Weights of a small audio captioner.
Model: decoder norm layernorm, decoder activation gelu_tanh.
Training: muon at rate 0.0074, 24100 steps, batches of 128.
Data: 39062 training examples, 79.0 epochs.
Rows from block 5 of the audio encoder, named by matrix and row number. Rows with one number belong to one neuron. Each number is 128 + 24 x the weight over its row's rms, rounded and kept within 0 to 255. All counts start at 0. Numbers have three digits each. After the name is the row's rms in percent of the matrix's.
# u: gMLP up (value half) (encoder.blocks.5.mixer.u.weight, 512x256), inputs 0-63
# v: gMLP up (gate half) (encoder.blocks.5.mixer.v.weight, 512x256), inputs 0-63
# out: gMLP down (encoder.blocks.5.mixer.out.weight, 256x512, transposed), outputs 0-63
u.216 109:063109126109136135135142114110162140151122131099128109146098124134123185126147153125122088093182153129122071135170130095143109102161138170108148144124142102122126154169131117125116088128145103
v.216 115:130064130118146123058131150136114126105141117125114145165126110120141171138112126110103113114167151113060129117126114133154126117130085145147160151080073162111084138124143179104138144160124145
out.216 111:082146134107130114176104107162110133082144117151127081078096118116130145092119097118133134113127128126080137190098117126163117138156165101147107143082125153113119085113128116132128126130146164
u.217 138:109135129107165112113170111147118132154097132136125106111134071114102098153142177147120107153137145134129093109114122161144122150114131173143126102108127148073136140072102159118128101130107167
v.217 132:151145132115127124154102171159113130099141119116195150121095135117114135152089136141093132143114150139126126146088108133142102128101140144079170126147083128132109123140127124112151094133094137
out.217 148:136119148222128128137101138145045161130117079165124134090149118145130164138144129120102142132076120159141099128128127140087116129110148129121107108081147131138150121120136099132137152136132146
u.218 054:127148156108122111097111179112147087123110087139131145132047140157145111135163168132104151072092106127148109125134088103128104139122116118097097124133127123142190133132130133083126113123089137
v.218 041:134159150099164180104136114113126127067121141149073129153161141127136123099093099128148130134126104130137130093133146103062161119103129115171143129146094128171131112128082178141158118161157125
out.218 045:127130128122151114140166128145122132168138129124151141152123108165129092120122123132131179138129098137142051108134120161112129144141097118129125135122123125101122084116089074097129129134116201
u.219 135:112116144141126133138121140093131128125115160127125131115163081082128122112125142134131180095101141142095115151083104179118120123121118091129169102128167168138091105097149106120100149108131111
v.219 141:088133130102127126132150150144110124121129134116132154110131112130131121145114130124126128152100145161136146119150147128151098137140179115129125084156088161127153101092091105128130134126106086
out.219 126:121153134116150111154154139147107127096129142104092144132123173152148131144155101123148109137130122132142099091147129123134114078141109092132104102097106151145131146152129087134124120126135123
u.220 021:154153128165129074113118161176128084127124127125130129101109127120130128116129142172124165123128084120185087147153128128125205118127132121120130127153124109097092110162128125104127085124110127
v.220 027:131122127192215134132089144115117129126133130105185120135127081078164150106148073109131099174099123094070131126104112112106181131081124145140145109124118144127122093148134185131091134124164057
out.220 020:088114128098129091122208123105132128067127128128126117090149124099128085126137127128128132144149159125128198128148103129126156138128051135144089129128132128130146128114128124129159151128127133
u.221 046:108103128110145096177126113124134113130115134127119129091106098110134103137121157141137128165122197108099143114191184150106130133171142082173129089164130152178142135123116100127145086128124121
v.221 043:129097136150075111119124121143125126155164109101113142133123032131152151108128137101155148110129126129083117128135104105134187156104157114130120128170128120137107156123132162136123207094136133
out.221 042:134102127136164148173124149129127133160107110177117132096128129122122108129135122190115156131170146115192133127140121108144142116116126121138128181150158093157159130127110123117119097139131123
u.222 040:107130150128102101092125107122125136056123132142132165096102129128185142168119120143128132106133128106113101138128124129125132092128126127178123156106132116133125130132134088183132125099202098
v.222 040:096145198129114088168126126130126098131125164128130115120096103090108131128149150123127130126128123126119146157067158105124137191131154122124119092135129081138180124118174128131165115129108110
out.222 033:134126129130127099117153115127148107140127060131121128193148151127095130113147133123142073154144146128147144128118133109116153124140116123131131141185138128093184129127119124126150101154121181
u.223 098:110113102160134117098143148174133143082132145122156118082109139086132144116119132124112119169126153111142177124092080167135107130134148137151116139124134141148123159092129139110141143128153070
v.223 095:130128144113111145157157144147124108145170116137136106078109120170166156138161122105108119147092130153135126103164152129124165105088125088088126097113129113143184169133157119115149133115150122
out.223 101:118147119107124144132139128127124126127119095158112090147127108125123136170166114118185117124143145130134112114131111123152136103106142138125116103190131142157131140134111116174069163126128152
u.224 100:148100105130135120154149135124140077139127132158130058138091159146126154141145124118092109168112127174164101126116079062129099121125128131133116171145158093101127117148098123131137134146113166
v.224 104:122147123147128082139140168129095097119131111126108167105158173092106105128098160119178127129120153122117121064156104111108109135131138135132105161147085141129156098167126134134061123140098107
out.224 108:125163139125125121121161124107123177169116155132109135144079150105125149141164077130133136107150155089139125128182159121129135141109108157105112176166101148132127109127124141098155109130161118
u.225 029:086150127128077087142086121128142133128148115129105053149124127132131120155120135131142109127170121127127129130185133128130121137095128126128128111072131201093129127120132137155123139102137145
v.225 027:195156131102133128107104128134122121128123053112128124089117145126160111126172128123133161138129076116129150134122112106152129125095126133114178097128152121128114135093105144186126120129142107
out.225 026:129058113133154137128144106124124121127060115203130127129104130124145123123138111102128112131059128128128128126125129110038131105140138179162126128127113064167133111135148112127188141128094096
u.226 140:146155124163130169128101154140161123098108108134100117126101136147159136102134125103171129108139165119094160127132130136163150056119090087138104131109105129115071090098165098141150097082147116
v.226 142:104151069146135144115111100166114151116122127096121135100136101125150125121132123153156127120154081135111187183111161112132110121107148140138119123077117124098117104087122097128161128098104103
out.226 137:138125136047170132126145128176096144152076151128158109113120144135142145163160129142140133136175126142115145117101129158119117152132125087128139161164154129107171137154181173166136088154109098
u.227 085:121138128127155095085150090128113129146129105089135157121121131101128128124114118114120091123143149128135143176206141133143089113185166140130121146106157123098109140108145142134107127131062171
v.227 079:126153073156135087100146102097154127140116129123076154130135074141113116124074117091120130145150121127102148166169104132078112093165135128119126129182153130115112131169130148159132091145136164
out.227 084:112100147139131138109147126150139124131126151124126116164136123123113132137098125127171168119096129127125131097114144101065124123130123124155086140143087216137121112127144114143128127100131112
u.228 022:095180127127138136103128131125136066128129134162129138095128126139107150142138128125216129130130167130130132073145144132155166161120145091187130128103124125127140120139128132129169135127128130
v.228 025:130118158072128194125184130130127090127128092147096113116120134101105101161143150126110166101145160126218114091140131140107159135143124125118144120087122119127178114123129129188143122125160117
out.228 019:178116133129104128179122128128128185122109123123129153144131128087135127143120170175128128127152111128145128133139128129106155128128083128076103123135128128130128135128128128123122036132128121
u.229 124:161129148112143147124105133118110151102187086133121128182108106131108137094143109091120060189089154115156129076168159159108070126110092127117132164110137128168130100117101124141125121114155128
v.229 135:120180082127089144120100125113106135110105108130113128136149094128159123123129164140097118147145128132093102079128120086111119149123121114156149119096125127103096158139124141146135111123164092
out.229 128:155111136152115117116136087107139128118139135148152080125129161132122127050118095160117097119148161113152123131123104103142150089123128125091127130155129123158126115138148124164061157131110111
u.230 054:116103145138130172094126125132130097118154113083116149125099131185121163126109123112160132172131105154157116169080132162150191179146126113127108143127153149127116111100148116129128103131065139
v.230 066:145107094115152136041119150110110138116159136126119127166164096161131124131134130150165155109140126134134128173092155134077141115146144092131152111119139102128125129160116136105146138128131105
out.230 052:099121161165137077190131170129124130129136147115137102134132077142128106135133141129128183122128148068159089125144105187107123099053137100122128153127144091161134104116126135138115128128128139
u.231 070:149140156149135198143189130132153182121166137155136124197153107129091131117116117110116120084116138096089128124137096081135164115107169099122125089097142141073128100130116126123100166153093143
v.231 066:119160141125090151157137122141104166130165115069098136098166128153112128103124140141145125138139143140113141089134130085158162131137146128098145155109135129136131139124130130151129136126127135
out.231 068:138123134129120124121094146121123128138146113138135160137149128096116113124132088117119106172121102102130131111138127190126172133138107157125155146154137132149102140112071111139104133143110127
u.232 036:107135142128128133131111158128164143133077094135160130129134139150142121129128082152115127100192135127114127150109070128114128213121122142116109128128113116087104149139092112128065120115123124
v.232 043:215115129135079117127120138105106119127145100154091108131136137095141108145136121131105102147149096146090119138129127122135123091124133124125121147127108134084081128108137133121084182155133118
out.232 030:133134116131129128148133128086128128137169138116128126132130107131130108141107184180118128157091128145128129122178105162130127113124143172136118108176122137119140114128118106122142140103127139
u.233 014:128128117193128128142133148119128128242144155128127127128147128147129128116144128128128078135157164131128131165128128108109084116079116128195128128128114166146086168057145122133127105070156127
v.233 020:123123132139194141110146134104130146127142159129119077126109115131119116097138159141131126120094161206122126123104164119129125154199145151129145136129125065127118127126105167130140159112081133
out.233 012:128137156128146091139131127128128128128128128090125138128126143128128209131128158128118128172048128117128118079128109133128128128135117128103128141127125138092151095171129128128150111064128102
u.234 112:125128113109137164192148144134148066164098139130138148088129128121142113143148113128108140141072157092133163160148070097091123126120144126176151159099108123136168144097100180131097125091156125
v.234 114:134145154143133129102108116174109133129128147146156093167103134130095114160100129100133136077135131140136151130102125150128126117129101128130135105139110117092137132122156130168134178104131112
out.234 112:163130137117091161061162144138150145094148125149150114136120130115148108085101147116115094135096133119166134097132157122127111129132140119107128142151142133116161139148160118070140075136107149
u.235 073:143126142148187064125134124132102151128145140116140120115099095144067137064155182129133156117128128168165136110144131099117143126142131148144146123125124180139155121143133132133120177122125127
v.235 071:120137135137142140133119097148103143128200140176146064115119138145133179144171126080140101129121110118106153152064154138121138128130111122160106112155160141141072124121146131113127125128093152
out.235 075:131093130111118125140116135119113140113095127118172146120124141100136077130123108136137088130138185154129153082114107163120122148119134130127140148183132180189094039113130122076153063110115152
u.236 144:101150115135149121114106123097157132142118139122143111091151129100149145082137083157097148135064107160120120115153096108080121130150133134110143128146115132111140139137124152147132158143123108
v.236 133:104119098168129132173088135109127092127151135129116139146151116111154132161094113127120196114160124156119076135093150137136157148132122096116126118160091109147033145133128142120114124076098132
out.236 138:171146126104146119141099141137127159123086145123186121134134145149124110137085123142128138121084109120100134141135132105132129132131103133106122115116134124116131149134114114133142132107114130
u.238 108:128155111149163126131136129140169136129124087171126181113125122133144134152179132119136079096132144076136121142162127150128117138146149118119153124130171142137099105109150093162123148104114155
v.238 112:138135134145119116132152120127133159101128110133134197090135121092118092124118142129114117098109141140131140128140148100139101142147071128133142074119128153127151120126141119141130088068123137
out.238 117:107117132122141134040139108117103087126120095141093140085087110176132119128180129120146117110146124156142128128137126099097131114098170120106116096144096139146183185127167147154141125091113122
u.239 099:131111151127097182121106148141142135112110080121115131057117118162147142130118124130150130127123143100132178152120098136169132094141120127129162110126131137138165159073122130125158132151073140
v.239 099:098177092139105090082137155099152109095186149135136117114138132133101109119129161084118108123132100152107098076091101149177118087108103092140147146103108132109114125112135143125141140141145115
out.239 097:190141111128123116135163119133191107100131104135139156147120170110117125143106152125109102143149128123153105167086140098107133126133122152168132125138145155138110126159149059079108093152149130
u.240 121:127094110108138121121136185161145145130146096114117147088171120139147126123125156166123140164075092120105136164106086074071164128133081138157113138105108088107106144110140124124091122165084118
v.240 125:128128094126131135118132153105129151108160087135138129179142130155145135161114128129126146113117117184118157188114112089143121180107126096142148139108126112126082144151148110099148122084131127
out.240 123:104120062107093123102116134100115083123116107081073096160141131124145115114122119161129130113109106130132188081144131107113084117120118109130111134120132119155130137144152094164122135153150100
u.241 140:148162115135086134119115138101117103098128115128138108171132124178091130094121102126121126117121117123131119124164124148116115101114095112141120134094114134154172137097099158109139125173103124
v.241 141:131131137106149166098135181145109129131139129143089125113082143110134124139119134143149139126152113129099119142134135121112135100137100145176095121104126145100137127138157158106196117157126129
out.241 151:153132124156114101127138121164148085116111152139149121183126150125118127117120131118126119130167149143130138122178120123139108075155134131098102135092109143057117135093127131093128140133143082
u.242 131:111142113105134148151089124206177137142162145145119134098156113106142167158145145071117102106116100152138132111115139121123144128105109075102142096135118161140136141103146161118163083128170140
v.242 132:125142121110139149144123147148114149107143107141128106103135163143125113134130148104077093125129129141123135102102126131179088135127122167095151111131136148190156120126106146138141111117153129
out.242 133:090144127070103135150113144159128108113150124151150133097152162113116108126134109128129150121136154128118108131166150146120147148116134126133143118090137126110132105141131129188128128140157167
u.243 017:128128187191128128128133128128220146128130128140128128122128128128098132135163128061093128076134143123128128115128082128128128128211150128087128129124125128145126155112119128127144126133128126
v.243 030:112104120119120152107081135152126082124127128146139092162137128103118124117146126157081149124151110132132128160107150157081142130094104127144113131131130130125130105115117108126111120085134070
out.243 018:143125128128161111110147128128128128083128126131128146128128146128128055130128137167128128178118128127223081128125128128078128113092134122128092122128157128153128154139127128118119128128128134
u.244 138:115122140147146144118089152205168138172134119111104130129123086159101124141108108139126145165081136106173115189132149127144127120107133130101131116123082178111129094109173111100174122122136167
v.244 136:126102173147118147141096118158128138121127115111145144130141135067119124106085154149124129143124149174106140176138139122111097135096103156184137167083081121103151117114154144158104134114131172
out.244 147:117129157120084134117107149142089172116126142112130154156121167148135108101127109123116130123159114099163139126182135165111143136126191155068153130112126140100143090110075063173084096143128126
u.245 081:108130129174130148103163119109124150104128095155132118140159124127140142181121112103098129096125126100147114139135102126144081111145177127119101109122134133131137135135107137164158112125139126
v.245 073:117110124128165158126164133097176118130122102118143087130096125129153086158131126127134135111135149118107100096145142140131143141134120145107098124141148082122189167116150170130113101139145135
out.245 077:147128133095125100097184108111128134134109143167117083126171121120137148121138135136154072140123116165102131149140112139082126159133077122165129128126143073153153113136156143124153128167117152
u.246 030:138115214090142103102090097128134128121159110154102151119060135109149130041180173104135127128127118108128128165130125083146115125111131175149139176101128116093128124127128138152125061131127115
v.246 039:126063128148112152118129127123123137091211147112147106123132122162079128132141161079096127135137136128110132139118142111128158110136129122131135162122124122117096126104116120127088204137126134
out.246 029:153114112138146110181127134128115140128123151130159149136137127111122127180073112128076128128126156130128146128134099132146106140125102121134115127172138129127126149172123084106158136128150171
u.247 149:078131102182100120128100120115165165140137126147099141097162116123160163150115123146141138174190149127166072131139133110120142128161138132125081118118131125120091139092100058138122109142144141
v.247 128:092131113120171120153157130136074116115134125124120117097082160128162101144095121121155108151173125129098127100128118113122123120123127148163097133119143185129086142182149086137082101147107114
out.247 125:097104148149145136126123121164134065147160132133115102124102092156182148123101107129143119154135126090121134138147173149127156148100148149101163138142109168145138114166126135105130112128158128
u.248 051:104115127139129135104120121099131122122115105089022130107140132121106122111129081154139102138121154107128126151093124093134133115126147111097175140195106100151170176128119129111097121133129137
v.248 049:166105146118129114119126124117127072100129129152127098142103125072128136144122155129138110180149114132138150138096161114106169141119095125140141142132142119143140140135091148125116111125192143
out.248 045:123149134119156140145135125140135126167128112129149115127137126110140133134147150129137116175116111129113081131135079129208171118129145129136114138117152179125138113113130106121114128165114125
u.249 113:126129113140127136168128153150142096149118128087139128091130171112163125105123092121130147133102154121116043131132137115139128143121165115097150119100132111069085152118145166112162108126121161
v.249 116:137110132121126158113171099128127134137095124128167095122151127110150133132153118133092102107160128159078095089114085129118127143114079130100150104189142130139164180126099141133131138162081104
out.249 118:076156136133101158166115137143099103155156149176146092160148141127120146126135177146139129179140176190121145123101125118163126125129123166147151124116124123170165105169105121150114148126123138
u.250 020:128086130169135127140110116128095132150128127134133134098175128128118131106115107137084075129130134107142195128128130182169115146077144150109114203121123129142123128130122128151119125112128129
v.250 024:109150116128103151148105096141137123129091133096144101135127152162126125175141085130071161134128156121120142128128138129089132115077101173120135105135220157128127186133137137183110087054128121
out.250 015:123128154125133128128116093128113145052129128121155130131131119148221103197131130115128147123129132085128002128130125128128109121132108106128122156136128130194128128128128127216125128126128136
u.251 112:104185119107130140097138161133130111130163095148141098132129111132104085078118102127092120093090124119149145097141125137153111143130142147131126106130148122116115159118117111111132119150090158
v.251 104:093095151126132147105113151118113122142122143129147136132147096146146176140124120131128128151110110088140115136134114134103127136087102125108121129156184140118137130116127162129133085112128110
out.251 110:121168135107133105155156170126117158128070155144153123157115157133087157085142151120117114092106120117136092127149173138128125144125180166143132152138132123141154148107087101123114115122103131
u.252 073:121114172142134121112120123127103139128103121143124117127176131089090128110077132149135127141145177153082125126134093162126184143115123136145144131161102090140138141120099140109105119112142153
v.252 071:161111139120143136090167111150140135136145119140126076126120115110149113121143130120125122102123130102122090136127096063138138190181122135162136153135103116107102140116123139141139086127115137
out.252 072:129129095126129132116089126130168170121123094132129114129141135160136145144139187132128130133132126114154158128136135128125161161147139118135128127102160139101120125117155080138123118181177120
u.253 138:129153132131164170089157166132128144160142143121096103165148093134136110120168135133169133082119136117087138151163106134145110128131130142108133115161153146096127143109119128127163055136135109
v.253 130:115109126123078159094123134186144131099173122139124135125147124117157131154136117190137122117094143109150153127135132110135146087069080171143102136160113110128102129156127101141128124114089111
out.253 144:138125072085164117180147175118116118151111143136163091111145118167107116100107164053102130105119125183140140116170127149129157131141126166128129145134176130141188098144159133111129120149118168
u.254 118:129101117139139125166163123096157124112121133124129145126159142155141127161123154109102099082117087122102141100122155104117127155103119123152181106142091121141119132206117109183102096151101092
v.254 121:120109152136153136115146099075137113136131116110126125114149127065147106152118192127089111125100067090145113138120155126128084158155153097093078145138170102123139152165148148168111158165124138
out.254 117:146096108144093118127152082154142079151087135096162135187123160095137134182137125129121129152126110162109090148120132136091107146096124145142129126128134116122128136132150084122137096122189133
u.255 057:118147123107083123156165096164125132109140096111125181118074156115118128124123127103127092118114085096111168162132080096186154173128130117117170109095163147119112109101180141115161118078132117
v.255 055:131099089133075121127131098112112119149136088125119124115125076123074160125123129132127123158165102129108129137103148119128170202125143120104118131153137125108116108122121103136109162125132158
out.255 059:129087115138122096127156137112157139103081135153128130147119134118136122125112080144128111122102162112126109127114131113097089124116132101164129122127137124138140085160130123133123154108111104
u.256 064:146132114160143137128122122130126133118125130167117116125132130129135122068088124147168156115130081121157106150116122075118117118117109098096137145112148126104138150165149075149121142132082074
v.256 064:129081111126138172108110138124116133129127166088089048079069132119123097190130172125173140151136153122160139127109148128150124127092169133128149104165139135120152148147144166119114090098150094
out.256 057:120109131125130154130182148129155146106126138126146123126121135114141117198124113116134138128105127155113131132130146150132120133142090132156124123148201115162136143100131128121155110137059138
u.258 136:087148131143128139102121129098137146151131127132160121129078139111128101100126120113174129120115110176141123113132132111147140127110099139091121132123126140152143089163109128138140149111142138
v.258 132:117164106128130136169142140091098163135112157077126144134139091137117127138144163132139146128120155140126122145137112084141067139093107125115190127112114133125147114128148126137118099083117102
out.258 146:142118145137162152143175126175105143139127155145085124182149147086151127146108120135131167073129175078127121137153110077127140123115136143136124128122085112125129111140142149083091126110132116
u.259 069:125088099122154135143161124129157148121126095145109121148124133113075127089153124116139078127158143104102146085155104131128157157100126140139080080085128124142132124118107122122087125124164130
v.259 063:086123105088120170139115138155117111150126136115129124142149133113151130102125123032117125179129122105117096133140167142083097113128114119108122112123130130187108113138114128126114142181142151
out.259 062:141119136114126173125126141116114142128113108114121126102119152143156097159097139157128096136114129131121066118155131083133112158129140128123120124117123091105128097087152140119116114188122168
u.260 008:128091143128125144109128166029177127192073128156130127128128128128128128083128128128128128128128128114097131128128128128013128128128129128127128128128128142128129128196128128174128128148150126
v.260 021:114094127113104162129127122129129130129153124119123106126085128151121128088156126133127161109132134126125143138115140088133145107100134131126137140131110129128142158134125136137115150068127161
out.260 006:128128128128128128208128107213116255128128128128128135128128040128128048128128128128128128128128128128128128128128128128128128128128128163128128128128128128128128128115128128050128128128128128
u.261 016:128117183128128128185128129128128092128128110108082128128179122148128134129128128128129128130166119128143128128128100128127083137129125104095130131128173139128052128151128141129150113128128129
v.261 029:096152091104128139131110113132128126140157136119128114133062137132172133130130144098127201135102129130126130115136211173127196125099123139102145125133120109112133133136128140119111137118128092
out.261 016:128128128128128101128106128128168128125128128172127128128096128115128128128128040148128137180128184128128000128128144083217093128090163128107126144128073128135138128123129128103128038128110129
u.262 136:151136122150137130102112119136143128130093149132072129147120109108143157117113123130132140122064165133135126138127105117118135090131095083194155120131156109115098161114077156108144162138139138
v.262 143:159103125105108104056127085120138132127161118106116116109089097143126163118115128163125151136151093132121132169117130155115102114104130125105081144110143116111156143130138140130142144111157134
out.262 142:102120081139097139126103118148104163117140116127100130170130168108083107109147135168136128096130130129130090093144123118119125180131115157121125103102114097080160117146119129132127086143138100
u.263 021:128128132128128128152138119138128132121175125128145054114131127127143159128128130178129128130103128128129099115142133139116128133128128117129127160148170134165128123130128095143112126128129128
v.263 035:132161106165123117139103108117115145137118123107129154127126127107138127111132180156133148143115156101118131101135124176187138165113127110124168041135130103129126150125099145129111117137151127
out.263 021:154076128128128127066128128136135105095133128129144099128139128136084115128128131149141128128128128128128151110128114139181129128127078157129128127128128127128128128128153128140128098128128136
u.264 049:116140096111112132128112141172104130174132128131148119127124129079122112136143103157151094110145125130113137103128130142145130126178067138084124126178117131076112142133167131152128073086158122
v.264 055:089187076154125108067129118109143148115171113130094128112113140138102111182128114155117112105131137129124183111096129121120141116076166107133138117184129112127161129136132142121126182154142132
out.264 050:132154182137118159118153131078130130137133172130198128125135133128120110165132118141143126148129165123131141115093130123168165160130133127162115111134141144131177144140141184138110134128115104
u.265 139:188103095064088111092144137107090129135095157134140141148132151133151153083083174139157116067135169147140124144120152129196072196079139127115148154116139115132164173098134132125140143148140081
v.265 139:128097119132039117133146159127124102139110135172165134156121122123111124099146172150168115109163128130150100122153126104133164104125151142092119126138130119133171133130112164163138141145100075
out.265 139:137120109112103115133138120171142128113080126094127106121106109150152157137108106139109141140153128088116112136118130126126156085160126138094138120138155138154115120175123111102131121132067146
u.266 060:137142152163093135141136121130130176119163169128104064128155123101119108147136125164123118122161119080151192145117134142135102115140133099115125155090130163128089156124129163135095130129120166
v.266 057:125136137129156128134127171118125158124121185115199149150096116130168116184117124143181190091117181127098124092120129140128128087146096121127116117155135122187117180111185120122135129153160132
out.266 062:112128120122129112160117107129139142120113129128146128161139118172156077138137127153048144131134163129117097145092094130210131184145095138146122107139124112144152128126131129145111153143152091
u.267 107:097143159138120127133157084149117135155137082134138162111126129134092096136143117131108180081147172155121097147128125113120126172093144096130133132096114116171165120133118073141122133158126137
v.267 095:134130104130137111144096102095149106170125115133112159111149093099114145072144129119138128122143139104141081115143138124195123152090117109076145099128117111159130181213150150101165103128099131
out.267 109:139137142117152114127135149071166140135124168111148121131129144137110131132129123147112171119151120089144163117118140088102139060142110135131121130080126095140129151077158167130153115126137116
u.268 131:171123111114168113088120092150129103083140112124150136142154148086108177074123100145139116180140129120125134149118090103091128142145128119098097150099155080148138080159154105137107129094098174
v.268 134:119166130130131128142084112103140102128140148111121137086149148119122082134148098115149094162155129129121104142088116136138131142128147171164127082084127134147144119107130133082123130110119131
out.268 131:146163114111117099109134141178124131136136143171084149111155134080166161125099156149116141140116120183147171123130157080082106129144117160166128130089127128129124141125137113078149115155121178
u.269 034:121160124109145141170104141124097133132125146132123032126087131130129128121154170134150173119159142109175128138144167074127084117121122086130164131124131128132111140128095128127143057149100139
v.269 039:125057161127124114115137142096128142151141107127105113145083126078163131129126151110132169134128119134126122129126121143133148126107136133164123128143183111170138106081123143134125136134128118
out.269 035:203140158128129115149170113134174128150125189121093135128120112104128074132124131159151067119127117112159136094100128138126168116136120140119127132065118154151148139132076097130091136144098042
u.270 026:127097103154140128170160089126132129120120124124094149133172105108057128085127123137101090127163140122129161120145092122134105162127134070128116134088098130130126091100128096141128131127166126
v.270 022:156130133111128173132175082124140145077140121130105101102103121120133117135154131136098121149157119136112103160123134126133202136130125129122129135113129134125108107114194155128105134184123068
out.270 020:145124128125151118128124080129127144083128129139139127132082144153134064194167136148128119147105149141148125121116113128164133134147128123125114128161154153056126129124128130145118132128119144
u.271 109:129134113161141136164102134128165102123137123138110169140123127110132170104157135111118118114153082082123148116102125146133159136170173105102096162090138114122137137132168163130057114109096124
v.271 105:093098090108132164112107141106115113104150091113112065122136071133075094111131110127152141128106115144106148065120140098144133120095155129124135145107141146173120087105147134088117128096096164
out.271 113:119157160128193128085122125128123159127130119147140101122181160116081133153120149169137116103085113136114147097141150100127104121111142144128132133152118084188096162143172100174187130145083115
u.272 103:120146121145165136185116110130164125111107156117110194124121108112133107140130087143169104101136120155159091139112120115144140138117145161105175129140122148126149102118140104130101109172106106
v.272 105:125101120099095136141133142154179120125135114117142170134143093105105122124111140104148144146116162144109094192164133108116143110123140135149146110152118089170114130118139080079134148180132128
out.272 094:150125131124126162127123119127117130137142130133174127073126056127142112115147156136107162124172117067104133110119120166103143107116160099124126141120117115087153134152142123149128115129108088
u.273 070:127102129131118151166107135187135196130137127110122105105129129140115162121131148129147100119096104105119102155142147146169148117160107116125100116173138190142126165134091119127128182129123159
v.273 087:133072102097094140123092109116128122131107121134127138135124130115146146080122163117116138144128104134129119093149089133169110142131112119143128110081168106163148172147107151119116152180140130
out.273 069:131123128125139128124160114121130127116108130106126182134136151130147115147137126160138063160150130116122128128130186131121133164133127128136153122165120106129137123133058161098066131126131126
u.274 144:106130149154106120126133141116123122136155168126157121134108122126158119119151093105087094128139140129168110124088116137088125147120121120129122075125120074141187122120105122143137143119118099
v.274 139:107075147119088153144144115161171145112118123170100106132107116140128109129168136126099155112104131087084121132124094150102136118159109134100135120114126141143107119123124124167187111109112146
out.274 152:204125167171104127164100103135144125139098115117194122160133146124081136117117126133129115121167148140140164144109131086130123097127129114112130131109134129102120136137163171135128099143143136
u.275 115:174149142152154172089125113155142156096131137131099145081127139150169122143133140085132093113101128115126139088078119139142126139088145144152146114123131125110136136103142152135133131109130120
v.275 112:131110156136115093100119145141141112119148133139057128134123110097136157109162161116120139097113113142117161156166123121132115121141135139116131121144151140109150134122110164131118101140152105
out.275 121:135125118115121136196099152126131100077143095120150095086098135127140143103108123111135162122116117139108121120115140097094119174127175104109104149090105148128080136145131108085146108107106165
u.276 047:121110115123125144123125110140199103077093111133059095139126129128102133177130119167122107132136134133150166110094143190143129126102130112162124158164100148148136127091116120096118087129172119
v.276 060:157154162128085109151123148134130158130127117114128111123132111133092122119145063120150125110140143134127130141127127182144112158092107135156160127112100091101142116127063128139082151144127170
out.276 045:132116071144130125080128138090134135135117152122143144164120083150162109138134136128135138122095099129135131126122114117127138115104144151149123130120126128165081158182119157161133117128146177
u.277 125:114120132116118141081146102148112147131147123104128146124118094106132126133099124116137143138118170121106137141141097123101133052127104142143130102138196125155090119153126097154140129109131167
v.277 136:153134107103145143126149091139098124138076129117136129109114116129155111146138137114170128132145198105091084116115123115127165187130143135150191137133150141106192113190137151119087141111098114
out.277 129:169168154101163169104125122141141138129093145109067108121134152181080121105151157138146131123137117162135118155151114096104144131134154142131148119173119126133131170131115160099176141128096085
u.278 057:115126170087155148138140130108069151114116123125137126103115100150104178122148129194162130160139134132143129121162123124097114159146115143105139128125101131162112144116096120099152129136048145
v.278 051:121129120126123129134154112135136140139128132068108104125136111097113134158161129110134128130089188122167092138079144167117182199124128156130119131114112155116129117126127103169144163134119132
out.278 049:155128121121136134128089147131135128085121074128132159129123166152127105130126112075077112125129144108128150128103129106125164126130129096142121201078124166134150133131105109170091119124134114
u.279 048:110127132122055141098175099101185097116130113107081128156090068167142135104100100148151109169162100105108167162152138121146136109107134134135200096108121155124119127131126128135113143130129120
v.279 032:146127174145131144122124138138136090184113115143180106124141125142150083126165150117120144159128146090119165104146112126160133134110127131115151070121162147189121128118126130128125127108122162
out.279 039:103130130115149155152110122150130151129060125133135113121199127142155123119141147128129125137134128135128105115146145130126078141074130128087136126144099223143155121124080091159147163067128121
u.280 083:138106134141125124126162060124099148134125120141156100118115083137119131136132092080094139155147165122125168092124213120146114106100110144139171111127131096117125094117118118143119142134083152
v.280 075:161109110133170148128122116145110107091117150152095131127110113122104121120133194123130151132125123167128105120163140141113119147128123107110181109149140136138093096068113122128112087101157123
out.280 084:190113109136206114121106116111129097139106102133152133132173187161156152143097120119127115153134128112159089131108106113118137142135142183121130132120120133136172119111123128164136127089150135
u.281 116:097118139145147126120122124067157119132111185169092126124091131113138106108124163087120112118156112101118139083094161128107151140152119128144078137128130106156097141140117115142080101155150170
v.281 123:116110132144084112123132135110142166122147152131085104157136092146122135144138131127194107089165113167131116114111129108119153112105117097127113110130128072131117148160134113137096124099149104
out.281 117:123147141127134110096128128143089158149148127124088155133102099131124138163141138111100158128134102113121145131166134116130085146102084167122132117107116128186116116136170077107126162106126126
u.282 134:123139136110148071106123144104141106129139136135138117123074078132144192156163096132091164110168134135155121119178147119101120141124134119114153109144095109156124176133099127122092103102087137
v.282 137:125134143140173139095170103124143073103118143183122125116120136126091134138118148126117097141122131138145137138144118132125076112163117112182125119153099128161152148139116127106098086143160130
out.282 144:151160109116106114106193118154119127124126096127132136097152172127131131125136119153100115181120129045123081143136132164124134110117165088132129116138096133153130123117122132130119126135134111